config.toml
train_examples = 155796
horizontal_flip = false
translate = 0.12
targets = ["class", "family", "species"]
arch = "gmlp"
label_smoothing = 0.1
beta2 = 0.999
beta3 = 0.999
alpha = 4
Rows from block 3, named by matrix and row number. Rows with one number belong to one neuron. Each number is 128 + 24 x the weight over its row's rms, rounded and kept within 0 to 255. All counts start at 0. Numbers have three digits each.
# u: gMLP up (value half) (model.blocks.3.mixer.u.weight, 512x256), inputs 128-255
# v: gMLP up (gate half) (model.blocks.3.mixer.v.weight, 512x256), inputs 128-255
# out: gMLP down (model.blocks.3.mixer.out.weight, 256x512, transposed), outputs 128-255
u.183:132112122070176115127126125104118146157091178092146103150128119133092139141128094160135125114087081156073145117128141147121107137107153166091124163137080141139107130111154123146105095114107088079097129134160087123152138115128148133157161108127105116096152140143095172160135097121183127119094159084153109121133133081115120122102126131124115172142148153179142144150132110139149118087127
v.183:104105150126151142095158159150119162115106162126119118098144105111109104141127127092173131143130155133086133099166139120145107138157155136137131160152074122115115106101110122136111112079113132111094132116156133115104162121146126151172135121116112094094117159161123133115157117118178149115103137104125132137143141099137129145107179140099119177131113162143121170126126118102149156096123
out.183:086099134121128168132152096121175133114135157143124160122137137088152097112086142090107138131135154089115102130140151100148132129104150091153149111092096140130106146137150128162138141124125145110123101116138106129117165131143194137103089092111093148152101112177145115130123161156127122119115119130125129147091135168140095122137095151151117149140141138118126151054111160090087133154149
u.184:127148169137116157132124146085114099157112122120114092122137106104134128119079139098101160144120165141122112148144088114130091155117091139123134114124147131135145131162139107131116130129148100136134115125141131093086157121121118128113169139117139135103104128145131107074148126101117140176099083077181126121133091141124108130131121157104120124096101095067150146080150140185116111185141
v.184:135105142126122059145149132150130132109126143149151128110102134134119086135149083153127124103144126131148172135143130137134145140184131135107127098138138111144131125109112146115076124139123136085109098112094111109170107117177150144129118165094117114154163153140108138164122164139124078115169145164118151119125122149113091104161100111155123161105113125138102171134105152107170157113112
out.184:153115173134133112113155121092142099139099103144153160138127150142141153143130106090095156108101110107134152167130101094107122170148123117104137147173097148102114169137105122103087143115100106142163140122144155157126131151072133127146101136113137133123134108147149131113157070123133119155149107114134153112136145108129168108179105125155114157127125169162097052085175116131147157137159
u.185:141155100070158101147123097159143095146144131085135110142118157123116122129107175141082120097059080099151141149086118160149145131113140137089090130111086081094135127133151150146159126132111140125151157122090131157128117135140145128124120087117134140107144166095096171152102084127137116134079146125115159115124113134129162128107127154125104151160114108129164115148120131122146080117138
v.185:097100087085144146127133159112130115145072136131161101147125120127076093174131110117140124086132126115118130122136125143172146092128116131118150174110064082131114192125153137153119132077100135134124142133156113137146132152125132134186136123094113140116140150097141142141107123160129133132114179136137189156083115154129107146127133124102108173137113128154113113132154118145181160114132
out.185:098111145121138125128136151085084143116129190116139136102152134185117099128097188120136085143099105184088206134135079128110095133142139094144092166154121112142123128124169107097162145166110153102123099147106104132140115176086102133090175100127160069139146123088123136139135128146130150096126139137137161139117086135147112154174118141129163165119113165131123118140121109132133142133129
u.186:160111129095163119097125096128103141075099122122116110111135171116123167152087117133152116157128121109122120114183118135159143111139130124178109147115142109158137137114114088120130129104142115082116168156126117072143136088144100118122147124141133115104104160126110126128109111141121137128116132102113136131093092125098162124181187133141113120156126110089113125137107124171120112118170
v.186:125109091129145075124150145140124153146135148111115156153124089134171069113147102155134101106136176125161136149148128145097120140142130165157128102136144128139130108108077144091125117154077167120135134129107127135104139102142148102138101109130084135138138119183147140131142168144142113132149119134107147142121151123097108116122128120115142142134131148176118168132143163095152166125132
out.186:168113103144123125111117117134133164131145119145111125107108118129088111058180123148112131154107138152111104118149141167112129144090093175122106130117141145131143151110131162107143082164148096147119108097138145115117131168116114141139100109094154155135126119125114096091172132093141130128138082143126134146133156052137081148096137109133159143125133144138144075116171125102132160115128
u.187:149109122114138133102127105115138102123093119111107132091107118110141145157165113164114175120103136155157145149141183068156164122154115133137138101098161142159099169158158112166087101124112094162119105101106166149146119117128103132105159169124135115162135167137125194133099100153120117090153095168140102129125117120132122078140158142127127122100108115119091137159108140098147176127141
v.187:143100130105130097095155116115117129125104142119150122113084137141084105166142107137105151080115120138136163132106151084134148080178162154119084116114143154165154166143150120140090125128117118116117103128121137122130138146158119170164149154111140116131145182111070132163107145131141094114155141136111151104081121114093125097172110132117098135122131106136112127158108121144191152135158
out.187:153139141111106148140116139088121132075188135143134082122131099141134123130165113158161141113107091113153149128112081117176149126086147094151104147152122118076147096141146133140130128120118169141105123164118130086148153117116180176125136112144165120087115155105125124104155118094139088107141112136146164106109090131088126131147106117123129142116148137081126113168144150128139123117098
u.188:189098124142145141131116137140123113153142141106127113120119073105135150137107168074172099109087156126156112133138146178105091133089161144118110131185127114151143110134123142161158082085113143155158117142166093128105127146127120117154117086116088144106116114107162125129097129108162115088152160121100097122094135072118147113120143130115152166150113149122182131114157115113143085136144
v.188:083135161128093118132183124119126133103133140110131146102157116135133139114142113143146123150136149131177142103106108102130168114165094141154158124135160122123098147095163130093108100147131149114090122097078140110140147067173127146103122159152148083114148122132111148125154137128119122161113154115139128147104116154156116130134124162151113095108114118103088146129134100112102178148123
out.188:133168105130119173111119148101118134081144087139133167122089144082156124100123148114134103107160126088121164155113080167121125151106161151131117096128104137143168142160119113129141126126091126120122114156159126161154126132129140097133090117139158136157107148172168105119174167158137075126135183133112148136099089150102121139100129129132122148126105144108135125138112144131094145135124
u.189:128095122123143109105119149111132142129120172147132148132127174111151132147129109127131135077096100178090127129183156103132138043169150141121166157146088137098191139137113096114103089106140133120098123113113089103143146129123128142148159145115143104119103163101146134160096101164187134140110127132134154104105132153064160144142101114156170135140109147125162130125096176125152152116138
v.189:129102136094140102164149148140113150122099169075142146105105175151106182167139106134110149093117073148116127110107123124124134152133152163125093152115119142110092097102155165134109106116089128107131174124151124137136149070129134142129102104123150090117159126149084116108128079149165102145104154100112148128169100128143140112093159144106108137146124155109168128121125132162146126114120
out.189:135121159120148132125172133131162118072127153105194153157149117096086107108083137131137159114122132143123119130163127137137132119108113130110135117108125168074097134073124132151153169117108110128125141129133135130093103114127124129116135162130128123114098080110136126123148104147160180152147132143151130166129120139132104120113174151105110117113151105112118102161112110141148141168089
u.190:130124108132162122128147160101135168104144136148165115127148128163082115152120136101157142089120144102096107122122156124148101102182108125147149171168106111104125167121121121091131140084127138135102112108152099118134150134149105121145109127150087129128123132140182148109124085090161140118095097118145144085068115094107135155151167110129123172138123126142133104104115170092159131146141
v.190:153089167123118102090097152118120131151145130114111116172147107135143144151121090156083098175122124105091113141134141106082139120076125185118128128075135152175110118117132147112123135146136179068125107119134163119128150127095146163112146113137074141118129136167099123103122126152130116118129136133139107116074118130135098054152138139130145136143144115130109153147151126079134129149139
out.190:142101123131116105155118108146211145128117129076083145154150134148133145109133137129114100122100090168140093129112126074138134109143219125123102122115198110095113102156141134144128112137076150167104147151121139106147093133120125091109159114123139128080150154115084141127154176158123115131143148135131146093132142120139133103146089135141111083124128113113128150113121157131148093115174
u.191:103159069103137123109122150140136105130090135114122112167107149132105118116113100161112148149132114120137143129126094141137135181156138086141146124093105093144126107095104123092129096147132133161101175147101126136122124145131133112125141116153113140090137139148085138129106144145123158112123103066149123154160139148123145091124203142139135128177131128104133143141154138110152075126174
v.191:146150137137135111105111154100091191128105140110132139123157122159127121112146117144179109086125165115106131137130143151154151095161126163171106116169137150170115117098095124098148082122129159116110144113139128153085131122129096105175086098132129117109101077101152152147104149125147167112134097117105131116143108100094119132148153141102158144150159145129132154105093164130176122089137
out.191:125075119120134082129101126117124120103107142141121116166086140195160133147132117083134171115116130158165138117142119100105135144077145098122111131178149159120081130139167117124127142143094106121123112182122140174147098115140133076119163119120109128168119124077131166161117144149123133143124147112120169138106164165131167137144136085162118092102136119130130139146102150156121098119109
u.192:169121106114090138096098115113147147099132158140093116146099144075120082138134149081144136137114147136148136114158164076101174154093107126126105165165128144127150152115114163131123125151119114112115153142108088105126133099143120177145147153154126120129124124180094145119107151134146113131073128104125123126126155157100133125132134113113142168105134125094171171126131113099168106111122
v.192:132110111116145131141147141091133130124156141095085140165134140101149157102134166148129104105070125107159091097134146161114122092115125154163098118133137151118179128089147127120147129121057116077157148123129090120107174167141105113148107142144124093142111125129145120122139117111150153129114126075151126114080148126128146103099135197079130185128143146166112150125138152120162117133147
out.192:105137128143169141149152138139111157127137102165122126100087134158144167124124116147136131131144127115103100114142133114104128164154177104134159144125104138129203107125149142142118144128142114171133116097102173106132106111152165129108155128143149137117142142105083120128135113076116104154172130151133157159113111128160168130108186076147099104142077133137131132146129097093112113103108
u.193:157125117110114134112103152134125155097171131163090099113132123112148162109123113128145064168095147148103125026178152161129120123141163163148083117122131170147153140103119155107084144148170159121125155114136141106115153133162127103152117126097147138107112136157135103108124152121090133104122114121146130113073124122090123103149125119135151155151136123103127107130108144123149134129128
v.193:093105114120109128140118138100114113148091139104106116164147101132106113117143141146093121099078104144157116124093117140112115157131125158108133148129101152102110122136130098123163108120090134119143130120116115100135139087123111151150142119180106110115134139093102112121155127125133120117076155080187107129134091125117114150084163188093156122155131160182135139147197167127113135118117
out.193:111128122123102141079124148131131111131094130139136114120123124119104108120129150186121153111109149105156140123121140102138108134086073116120159117139104143138125123146179103172121174093107163145121115142117134122100138110125095128115178165140110168176118163100144162175143084123103201122125120090138101153112081155151103105136148136145123122141129135124095119142140138113162109130117
u.194:159091135125126130162122139134127171144169134110120121152138168105157122127079138089095149111137131117144132095119102123089099133188172125122140128136116118124151051117116129130141116125155138116135121131148077124158126144114142118086125166168133133124095120123126166146157098119133131125168107152114142093146131132148150066119132101125089100131114170151184128157131126081125160129126
v.194:082090127132118069154173141177134137120141135129170106107133127187120106122113100108150156112142118123132114102117195135097062139119101121126140150182122110109115115109171094114153134128146141145120138148099133159138123151123121115114139127157152116084151158153120120086168149111144128159122157123135108151115128132136113106176096131078137119123121120123167131193127175126124136134136
out.194:135102104127112116090154134113092139128127162115148097135150126126155137120107112114146118167136084091147107129119151135130114122111148122162124136123137146152147156076126121121109135110127138120101125148177082109095110128132149104123086125120141171151092124128121138134174124123161164125139121159129140091125156119167108136147125126081126125072145134138143138104151142083120119117124
u.195:132162118119136083106079090106119108089146162111123159155141146162132094104133107144134086105120124171136133146168132110110122140153134144114120133108140114120117133125096117101111131122105154085115107151095118129186104140125124133126194117135061112136155171134090155145147125161161076133152132138122094125135133106155133091140121104135096154127144120147099136145154083139141110067120
v.195:143156097105145115093113146097127149104121132103124149181147099143142105119149121152124110157120111152109147138131117179146127081117132144108060115125123108132125151150153138090119093121119111121105101141122128147147137143117155124133126120079073118158136126116134130185139137091130106136112145108119089169112153122157141118125078127136087159125185149173122161135134143107129079107143
out.195:109137135150159122135173120096125141104124131132164137127113132094101097143150104174160105161125130122117122131142120120148114150151097106117124129101172136118123062137113141110094115137136127098132116098144106144093136145159062114158153162146115133116151138141148090154143099148153110106100154159140134146090115119147088141164082118128128120141093156107113132134144182109118139094115
u.196:182133134066118084102119100102108120130141142118140091147110150097159175102078138122167105132102145080123119099141127129164142104121120125156137132143128118111124096139139154111178133146156133167153139142168161120113126108109112141110121143122135113115112129106150109164100092067110126093115072095173139108091090082084121102146128145135133119140140129081141107153123140102132115150149
v.196:164117110145093071170092099132125152145136121128112118122146117159119135139130102121110172158149143144139139148149145141136148095148115118186123113188152131162096129086103139077141129143115191131152142134151158129068146081130164110112098096163111163109108109193138113091152119127121103131134117105142151118152114137135108119144156114113196127128117109152146142073137177117116125152145
out.196:101158107146151154087132166144183124124135148149106126134096115120124119106099116119111143077130119127084148117109150094179154118119123113138122146114136141107136128146190079109154100105115112128113132133124127088159099175143128099070160175131161101145123135113117143135126137130150119130102123119134100100133134126147118116103164108127093153111144140113108114201156082131129109152148
u.197:115120138128131132134138122119155087132102134146142139139122110119166182121129118133093160160144102122110115135137116153164108143129157144170106105130157140142130132136105101116114102135154106079091138144145185153072078063160158094142142164144130111147104121117105167109139081117152109137099108129164132146156150145170123085115106111111158094132130153151126091103126138099129112151137
v.197:137119154101138115125124113096111154133129140133143139133105130069144117106105123116141147133130149181111121100175148119122139121178170084152129116123111142129203124107156085114163084110133106122128153134092116110109123061089147113140077164121113147117137170099109162100102132107157129124161126107133143098134122133120149078152115108113098155110162161170126137134106135133150159154166
out.197:117132135114135163129134101116166131132098136167104097128160127162146152123133104143170132098119089126167133105155123143120148095141132080114159132136131149128121161115078117153127143110161184133153150149103143103119134120106126100093112075073134119131122180112162112141088153127125135141138106123123104091114154158128074113145105147173115123126137166130145130125096139132093119149150
u.198:122114129111124132077097161158142157128124156118150148111106129151166057137133065149118126151147157127149136141168164114117167124147135117131110137083131097112170127107120141121065140111066158136103116151120132114136131150147119145145126141094093108112159176144105114132155156143140129141167132128127119165122126150121132085174139111084153146127097162138080150116093129120177174105136
v.198:168109144113135114158155112099073088165148124136136112132135078113116152105150143086129141116132134135149122109092112199107108144131143129112089109123133133091110119186170150113151075141156101142155130085116147125112107097107148099112149134091160153114150156117135102182142086115113120131124125103178167124160136119092133154103155123150092130134129118115140098154164128157117086118102
out.198:132133157068124114127155137158110142121130159093158165129145102138098121124115125112103114103140139144070135116094116134142116106112119162153154106137113172125128097131162099102128147140132081170125129140149120088065098131135104114126174133152098151070129127097123140153131135107122159123131134132189129132146114136094147123075165095127118131159129131132119075101125086126124093135093