Weights of a small image classifier: 64-pixel images.
Rows from block 3 of a small image classifier, named by matrix and row number. Rows with one number belong to one neuron. Each number is 128 + 24 x the weight over its row's rms, rounded and kept within 0 to 255. All counts start at 0. Numbers have three digits each.
Before each neuron's rows are labels from the 100 images, of 14848, where the neuron reaches its largest size: "patch colour" is the nearest of a few named colours to the mean colour under the peak. Only what is clearly more common there than usual is listed. The data: photos of plants, animals and fungi (iNaturalist).
# u: gMLP up (value half) (model.blocks.3.mixer.u.weight, 512x256), inputs 0-127
# v: gMLP up (gate half) (model.blocks.3.mixer.v.weight, 512x256), inputs 0-127
# out: gMLP down (model.blocks.3.mixer.out.weight, 256x512, transposed), outputs 0-127

patch colour: brown
u.468:156116134131129166143119134156079108107138165143145091083163158166158156119168160081161135128144146107123091088133140113110133143108118093185117130142144130100105112143095170144116112127110132106158127182140134134172102139119113079108103125145133114125106082126154099137157102099110162142126143130139139084127112180171148065104089122139140166150097147117082109155116130162172119083129
v.468:138117082129126154135109097148110113112170200167161104138123182190128144137152122123135152148110088116113078119129152134118136143117130103155134136122153126128122118180124136151161143104110113103170117186140124127169117118116088083146138155141135131138086086100103105141140134127100141175126118121145126116111118185134168092138117123138136167131141127106093134139122155177147116086127
out.468:091136101131119130102130139120130128106137121105157145165110168118143117130142103130146096095136117115116144118098104156113150100117143161186138167169146153102114123134153122104110123113154126106145105127135140162128110164103161144095136137118102145150139135160142101105093142187124173115135130110079114112079145140160098145158131141144128098121139153162082180154118143142144134158143

patch colour: green
u.341:109133118111112135130135113158150122151144109153112163124101104126093188150129129158166135145120149107104153162102126159130104102138127183139137108103113144101144113082148119121190151121096121133148150135132134153133163111093133125134129103098131137141136136122086133091099140120121068153145154089158129115150145133126137154087108171127133121141112143144125182100132130139086120077146
v.341:151113113122145122149106135122108126120139204114092100136104166129111194096110125146133127145121170131097116137124141116123087142097115104116128129089173143137143058134168101176131103131106132110138102107143155128147162117118094112151137153096092162170114120172120168145093123083121101136119157142124139136156109113104120115110142124149160144171165138131130155135097136160134108150120
out.341:132134115094111130106116136115134119126191138118138082138093068126123079143151098123160155184152111141158132114127115142128122131157062113138100132116108160141096185102132121154136127124130124124098143154165133113136146093139121133126169165160115104111105133137176146111117139143094110126187131111104090126130142111100168179097127186105119133138114125117145118119132089119166113133118

patch colour: green
u.35:088165151105164114165108148131151130109144072131106119150130137108127135182139110119108121106142143141142134129094142128155114138143138151152153162110109125089114132132112115103125103141144131131125166115138121127118098085108164155089133110130157125132148108128141135143128119130090163134128100169076143127152101116167122091099153118121139103140097162123099125104162113158116089086171
v.35:117139127164136094112100145121112127170096133114093092097147138153169145080154143131167128119136130123116143128132162091106139151127155132139116159102126135117101065148156151152144124112065166150119104132107107102127122144147151128157069128138139123120129155094110125131133172126105102086077110112116105140120130150122158137100084149121113154138136104111158101147075130106141166155097
out.35:154138120125097109108115131117127105128118129133101125149162114151145112135112119129147123129125182165117110114127114132121130119106125077152163137113108123166099086121171108123108096118090139130089130151068146123085130141128159126139115132168176122074121104126141115124098119136124159099140148127154148141175175105109097096168178150137166127077135129114130120116125101132152130138135

patch colour: white
u.469:148105124152120140109133092104181150100110145137143172134154078092148154125101114164142116110146111121148148138143132138155101151153155130127098154113113160075104145117102120152107165071125099130103160120133143143130119124155120132115108096091114130105150149079126103133101153148130136090123116101115091127088141117130130142124159225113107123111142118153142099120126102118109119145110
v.469:108132108133120146111169103110148131130134104135163100154132131123140127139125156152121127087129082125111136157162084123137085123078131113089154107179110127125174093151124098148088097168146130127137120120146120141140137156143095126129143102132156167094102098083189091121124117075157131170127151137133163125119116107146123117136120059112114099192133134107100137124142128135118118127092
out.469:091122131145093127124120129109119136127125078157134129121112144104123191127080131146141149104125145117122153119146118132088132141140135124157155118145139116113126123160139149096138155098048101123133146088122142097096069126118178139096156165107135121145122170116161133127121134123135136126118138118101089134156140105122163133135129150130105164088126109111128108062152138159108107130119

patch colour: green
u.390:151163175137163129138097132150115143109110170137122126104120131141154153112079173119125119115114130104069144116144167107145110175111130138097154174176080138106152091105104137124127135153130138131114119107146133106130183161134132137121128140149131161116130120112158153138106134105159089116133124139157104168087125118106111169089084166112121094145133149091133136115123101139091134113092
v.390:107125135143117183117092106132109100096126171145101127115118117121142194105110130124128126153138123142117127147156151155114076156089121141089144134128102135118111131115136116148142161125134126100124136109148141128134159120118075148127131131118151162144151097154127151153086151159137079131123143139172138119145111140059099134152169216162143153130131130161119125138127104135098173111097
out.390:159073128113139162148104128114135090116111097082109116119106145108112069135111117145148147147132103130122104149138165118101076175152148084107097116121154115104102137151076130131180148136139135143119126118089152138141128089103085129135093082180132173122136122132143146126156153143136076130125144110142141088157141175109122088155121163137141091154083123123166119126140114124164165144079

patch colour: brown
u.345:068125134100083125152129101112120083150105125127091117147162139132116129108143133088168133143116121107088069113125126113129120121129127153122093123121132130151112134116162120166102128168138099157110103175149184146150151093115118138147095173103139121162142107137125127146119076122147165122157116142134143123173138109120143100127157131167135077112143186158127121120137117151149119144121
v.345:112093133141114133153131090097110095102156130168083064170150124094115141124159099093182114141146119132103076091149118098112125113150133138129122137126149162131106137141143111135122126120136135132173101163161179103179118102091106120137076154066168120112125126121111137157089109107147150097163130120110144096133130074127158123133156148139172118144109141149134103131149076140143118135116
out.345:123093081141142109133100115149121115129110138117127131153109149168116153124109144138173097128133117124163136122135134118135149107199113128121130199121135115094112115094106120108168114116137119094111107077161137117133164138111116144108124195073080117127090167108180133096119110203146147074136124118131139115127116138092133092125152128141155107129134147173100151145112139125123190160137

patch colour: grey
u.230:083183140144113089145114096129085102118111118136106131142111131140132175113148079151121113126111148138130164173117110103146129125120161138125138184099151159185106148107109112121100122131117125149146088139127102099125137127152106094142171121090162149106113145119170056102093139122107138120110140149164112118117107133116124134176118158124121148146142100178110088119133137139147141145115
v.230:072151154099139118128137101126115142125121094115140134160119152129110159117106119173086084103132138149145125193150096138137141109129153122141084134166124183126140144124172105123105139141147160166167137121117113127122161143163125100168173148107153178101120137126171097098116102081107139118132138138141112139101094111101088142150136126106124130138153105148110098110104153171126122139129
out.230:072132139143143139081128135145093107134127119163129126153130125122157137142117111134142109119131161139151150152109088159084104133136141116155146092128135149088114156119123104093118164125104130102097137135124119114132132190170168141116162121097139165156119174108121129140127140157157139165145066102119137165122164117115080121117119135119085115134104092118100117060143129128125119133109

patch colour: brown
u.387:073073051121149161147163139150109159102148151124146134145126060151098114124160148091148158114159114145096153177142173105096118133110082129131079109109131152139118132139150106131153166091110101105096101117164151131115128105140120132137131170102101124114124109130102132175092113088163138156134066147100150130116129140120106145158158159129171155090153116151128129137127127166119128134116
v.387:123131138165108105144132147093137137144130115164127171134103154129136159110141113108071121115127143117123125148144167138154122167128105122121143168102120121152127139085097158158141154135124128124104117154127088117083155124131096164138092130149114148112127137133118147143156140098132061095156090147155149136148123117118106164149098126107130109130147133145115102171141107138145129151121
out.387:128138077095162092120143117129135101108133101121137125097132091170128125157148087125129115130116126149112137102116109088095089088095119145159134179148136136130132117128146110129141115102153138159115080147134098109084101113165099127137120130126156116124113089098130121104156091134170138179142121167153133120110105132107168092094180110176151170147125122116105121127094136136158148090156

patch colour: grey
u.313:110098092116147128152141139138156146125093155095165154135078156147155119116159137147104181163160096102110110180120177144122077140085107119099100095111147113175115119128095146104146134147135104125114111181146099137089177142182104099129107140094130153109116088127145116179141099125131124106122126138121140150141124153144137179130066161105111091130142134134092132152080145145118112113088
v.313:153092166117134121102149120133157157113106099198172149101134111128089124149099145128095122176118153119166109093147152126138152149129108125131108108114124131132132169163120134126130140076129106153145162096146117115153124130102074122127124137139111119135108080099132131134124147124126128154129111128104090090089108106084154141130156169140144171118111096101118167133113112128098145110112
out.313:137173121103117131136095139106126160144157132113137129123139105107128117186122141167155124154148141073095170092129095083165150127088179182152189153121081105142127139136127176099121142134157166146076128123143131139147133137143151110138150148160100112136099159144128091146141132089137114173115152144111135148124110118111170142145147069144148172138141082119090128122130118147150132120156

patch colour: green
u.193:091128137101173124122146146140141129103108115165102140134122122126136105156111097138138109157109113127130152134135134112099141084138134120153116121165123178132129143128124086066130174139104084159149138123134134113123226145145141149122095144102140197151109117132118149117055132119138121117120091142162159096118112125122114115125111134156115142111116108107128144162115144150100172137103
v.193:133151149141127183130136133117099112120175162116121155087099143145112132099133133146117162103139160138107147176120150154149070112103100133114137139091124164091117105112122138117155141129111173119135115141134107117121132099113098122164154092082126179121142111138112149163152155090147104125155113133138104106168119126113139141143111171081134130190173123190108119147139126156149142120130
out.193:122106109147101147130080169127115084109157085157124156126097168099102182111125143147094146149130160105118124119157127129130096176104115135118129109063133135135130139130138138150082142165145129101108139144164071147164125135111129127128155107101166161095163121120109124096148135141126149091097119136114129116140143120083175131114134160088119108112133163167146113154125103148147095173133

patch colour: white; pink
u.247:095135133119163108140140114172173072127104126131085161128161101147124144102149134168128158093117102131122123127131112102117149150156147118102130121128111139131164144108105128146148127104101136121149136117119126099137130128107116090146124113140141171144093146072181121122043111135135081125139122136125139155112051139132120121145123170193128148176137093141139093126157112154148106129091
v.247:144146094158198158126119129125138109126122116163155116148146106108148175131148168174124118124138108124065130143128138104141137136134124112148092113062174154119164105060114132132110154124146120122155134145146135124138136139132172128146148110090102146136098110103150129129167124102102152143109088125063164111154132142131111090160123172158118145085133130083121164159135102173141120113138
out.247:125139151104104084130135149080131126130086108120094116117167126117154140132116097107147136145209120159122172152129119115143107140156166111111106153098160147129121091097186055119103103161115166125123095081127160120106108112134139123146127140132135095140172108123103168101146119150148179127091129119159138096124147153122142130166129155084147100084143129149162127127081130135089126122129

patch colour: grey
u.485:105117121088162142110105111111161146128145142126080103134117175162156138126155124133145112090106079133097147113089122133076124122091111175114110130132134135092095124137150099081191142114087066127115118128132132126141098122137134110125069137126128105109135108135116146106109134128108126130126093090157130078116112099139156142118110148142188148108115134101150114156119159100107168101133
v.485:099107135127128157130112121125132152111140131118124065132115150161150118142126172135142144104094129111078153123086159107080121154071128150125121180125120164114091115121151119123178116133132100095118118139158167140164100158149131105143104151119126121150159126146143144147128141137097133115142095133134086138111115064116171127137123131118188120120127134115136129105126150118117127078122
out.485:081110126109152096087145104086156132125147100117109163172119138100096129138088139144099084102133084093088125150108108135139100141120109133152175099146088156140121162129102146084139140115141103158112135102150141094169080119101145132154123106122163100107125134122161137145130130126130136098129124144131143141117104119125103077110156144135148118094141136120149132120174089128147146120128

patch colour: brown
u.172:096123099083151120146103142136126108117155149149164117140117134106096151154199098122127124109127147127122136164082091142158165138115103119140124098151113190151116136122138077149144177141136138123146115136177126104143141160117128093131154148086110146103105113124120085154130109142083163159117114117131162107102098084133179142148133122149118167155068116146120124145123145209132121119129
v.172:156087086089183123137121107153149121100173123134172088144140138139087097149148156138136105118118131129128102134035107135103131112140111126139151145136159159143073109137124135090150154109114148132132137189154118099091150150142114111119108171100160154093112113137111161145148095124112129134155121083119110142133140096132124129105137121164116164121115127123109142171148140156107097117126
out.172:149109162110108094121141158146151128128097105128124126101142133087136146135138142110116169147134126110158159119182129130101134122086142165106099137148135110116134155105154106114081166122169142115167121108127112148110138123079117166102072091127164147121131186092121110156108133128124157109134146144186157114073139118112106140151146144131100167112144139153101150105087136133115188165077

patch colour: green
u.411:144172135113137140145091160074104115092151105140100133133102147135134162106153139082142166115101136150087128197129166130130103118143159098108105174086159128098145100099121151125118171138096122121127071127128135140097160142154135138139163108111107167140122129119100152131146135144103145105110144090141099125162149108116130153199115162125115120097141170126125138164151103146131128138127
v.411:141144066094157156121101149119108120105155099142123129118088133138131141103151117121125130115129130152081114191120133095125116105134152113147061127128158160157141131112115119103145185136056109142131059155123124109100194155202116126098154154124117189139112129133092148140142132141147132107114112106096088107165167113100119166181122155131126119098144152132131148133139103144140143127126
out.411:115133116140165111103124125090113104104149150102139104146143145150122113165146133139113139105149143121113146127132106125144119134134174135072129121107146117109126125116138101133138128097093115112135114116100162140125136167104159131131128176070106101118115127152106158172111122131141105088098103111118145130115175127101166126156109151080118082122127102165134169125105154123112101169153

patch colour: brown; black
u.202:129126085119142160120121132111168119115132162082120098139120123201139120167150111155130177138172098136098133150108156119134095134081111118106163126132122124129161092134127124122142131159123089140120129101146151144097119116168072092116108119104101126109085116125148142132107160126141118147107136115171150134114108161154144142140108148123155139156122119116149111154123130150152146140108
v.202:118161149146120110128114175132076108110126094113048140103109106094113160114163129114124105120100173131111143132134104084147129114135146138128119137150106124138122106142091156105128110128143160056167150162152111151116149111110137130139149152132136154151126123131139128108140095137100137138129126161086106119125107116081123128154098122113135125123124131112102105123094136122116185116119
out.202:111167088113128167146100160133148105165113133108129147140181106156144092119159125151104111154132191127106143147109158138131131129103121107147131132098109152142125151077087155154127146101137090120157108120112124095150095109168162113146124125120095131140194127110112154128135114101149150121107111124125133113115117145131095158114140114114136112139097123100115154117156156119116077106168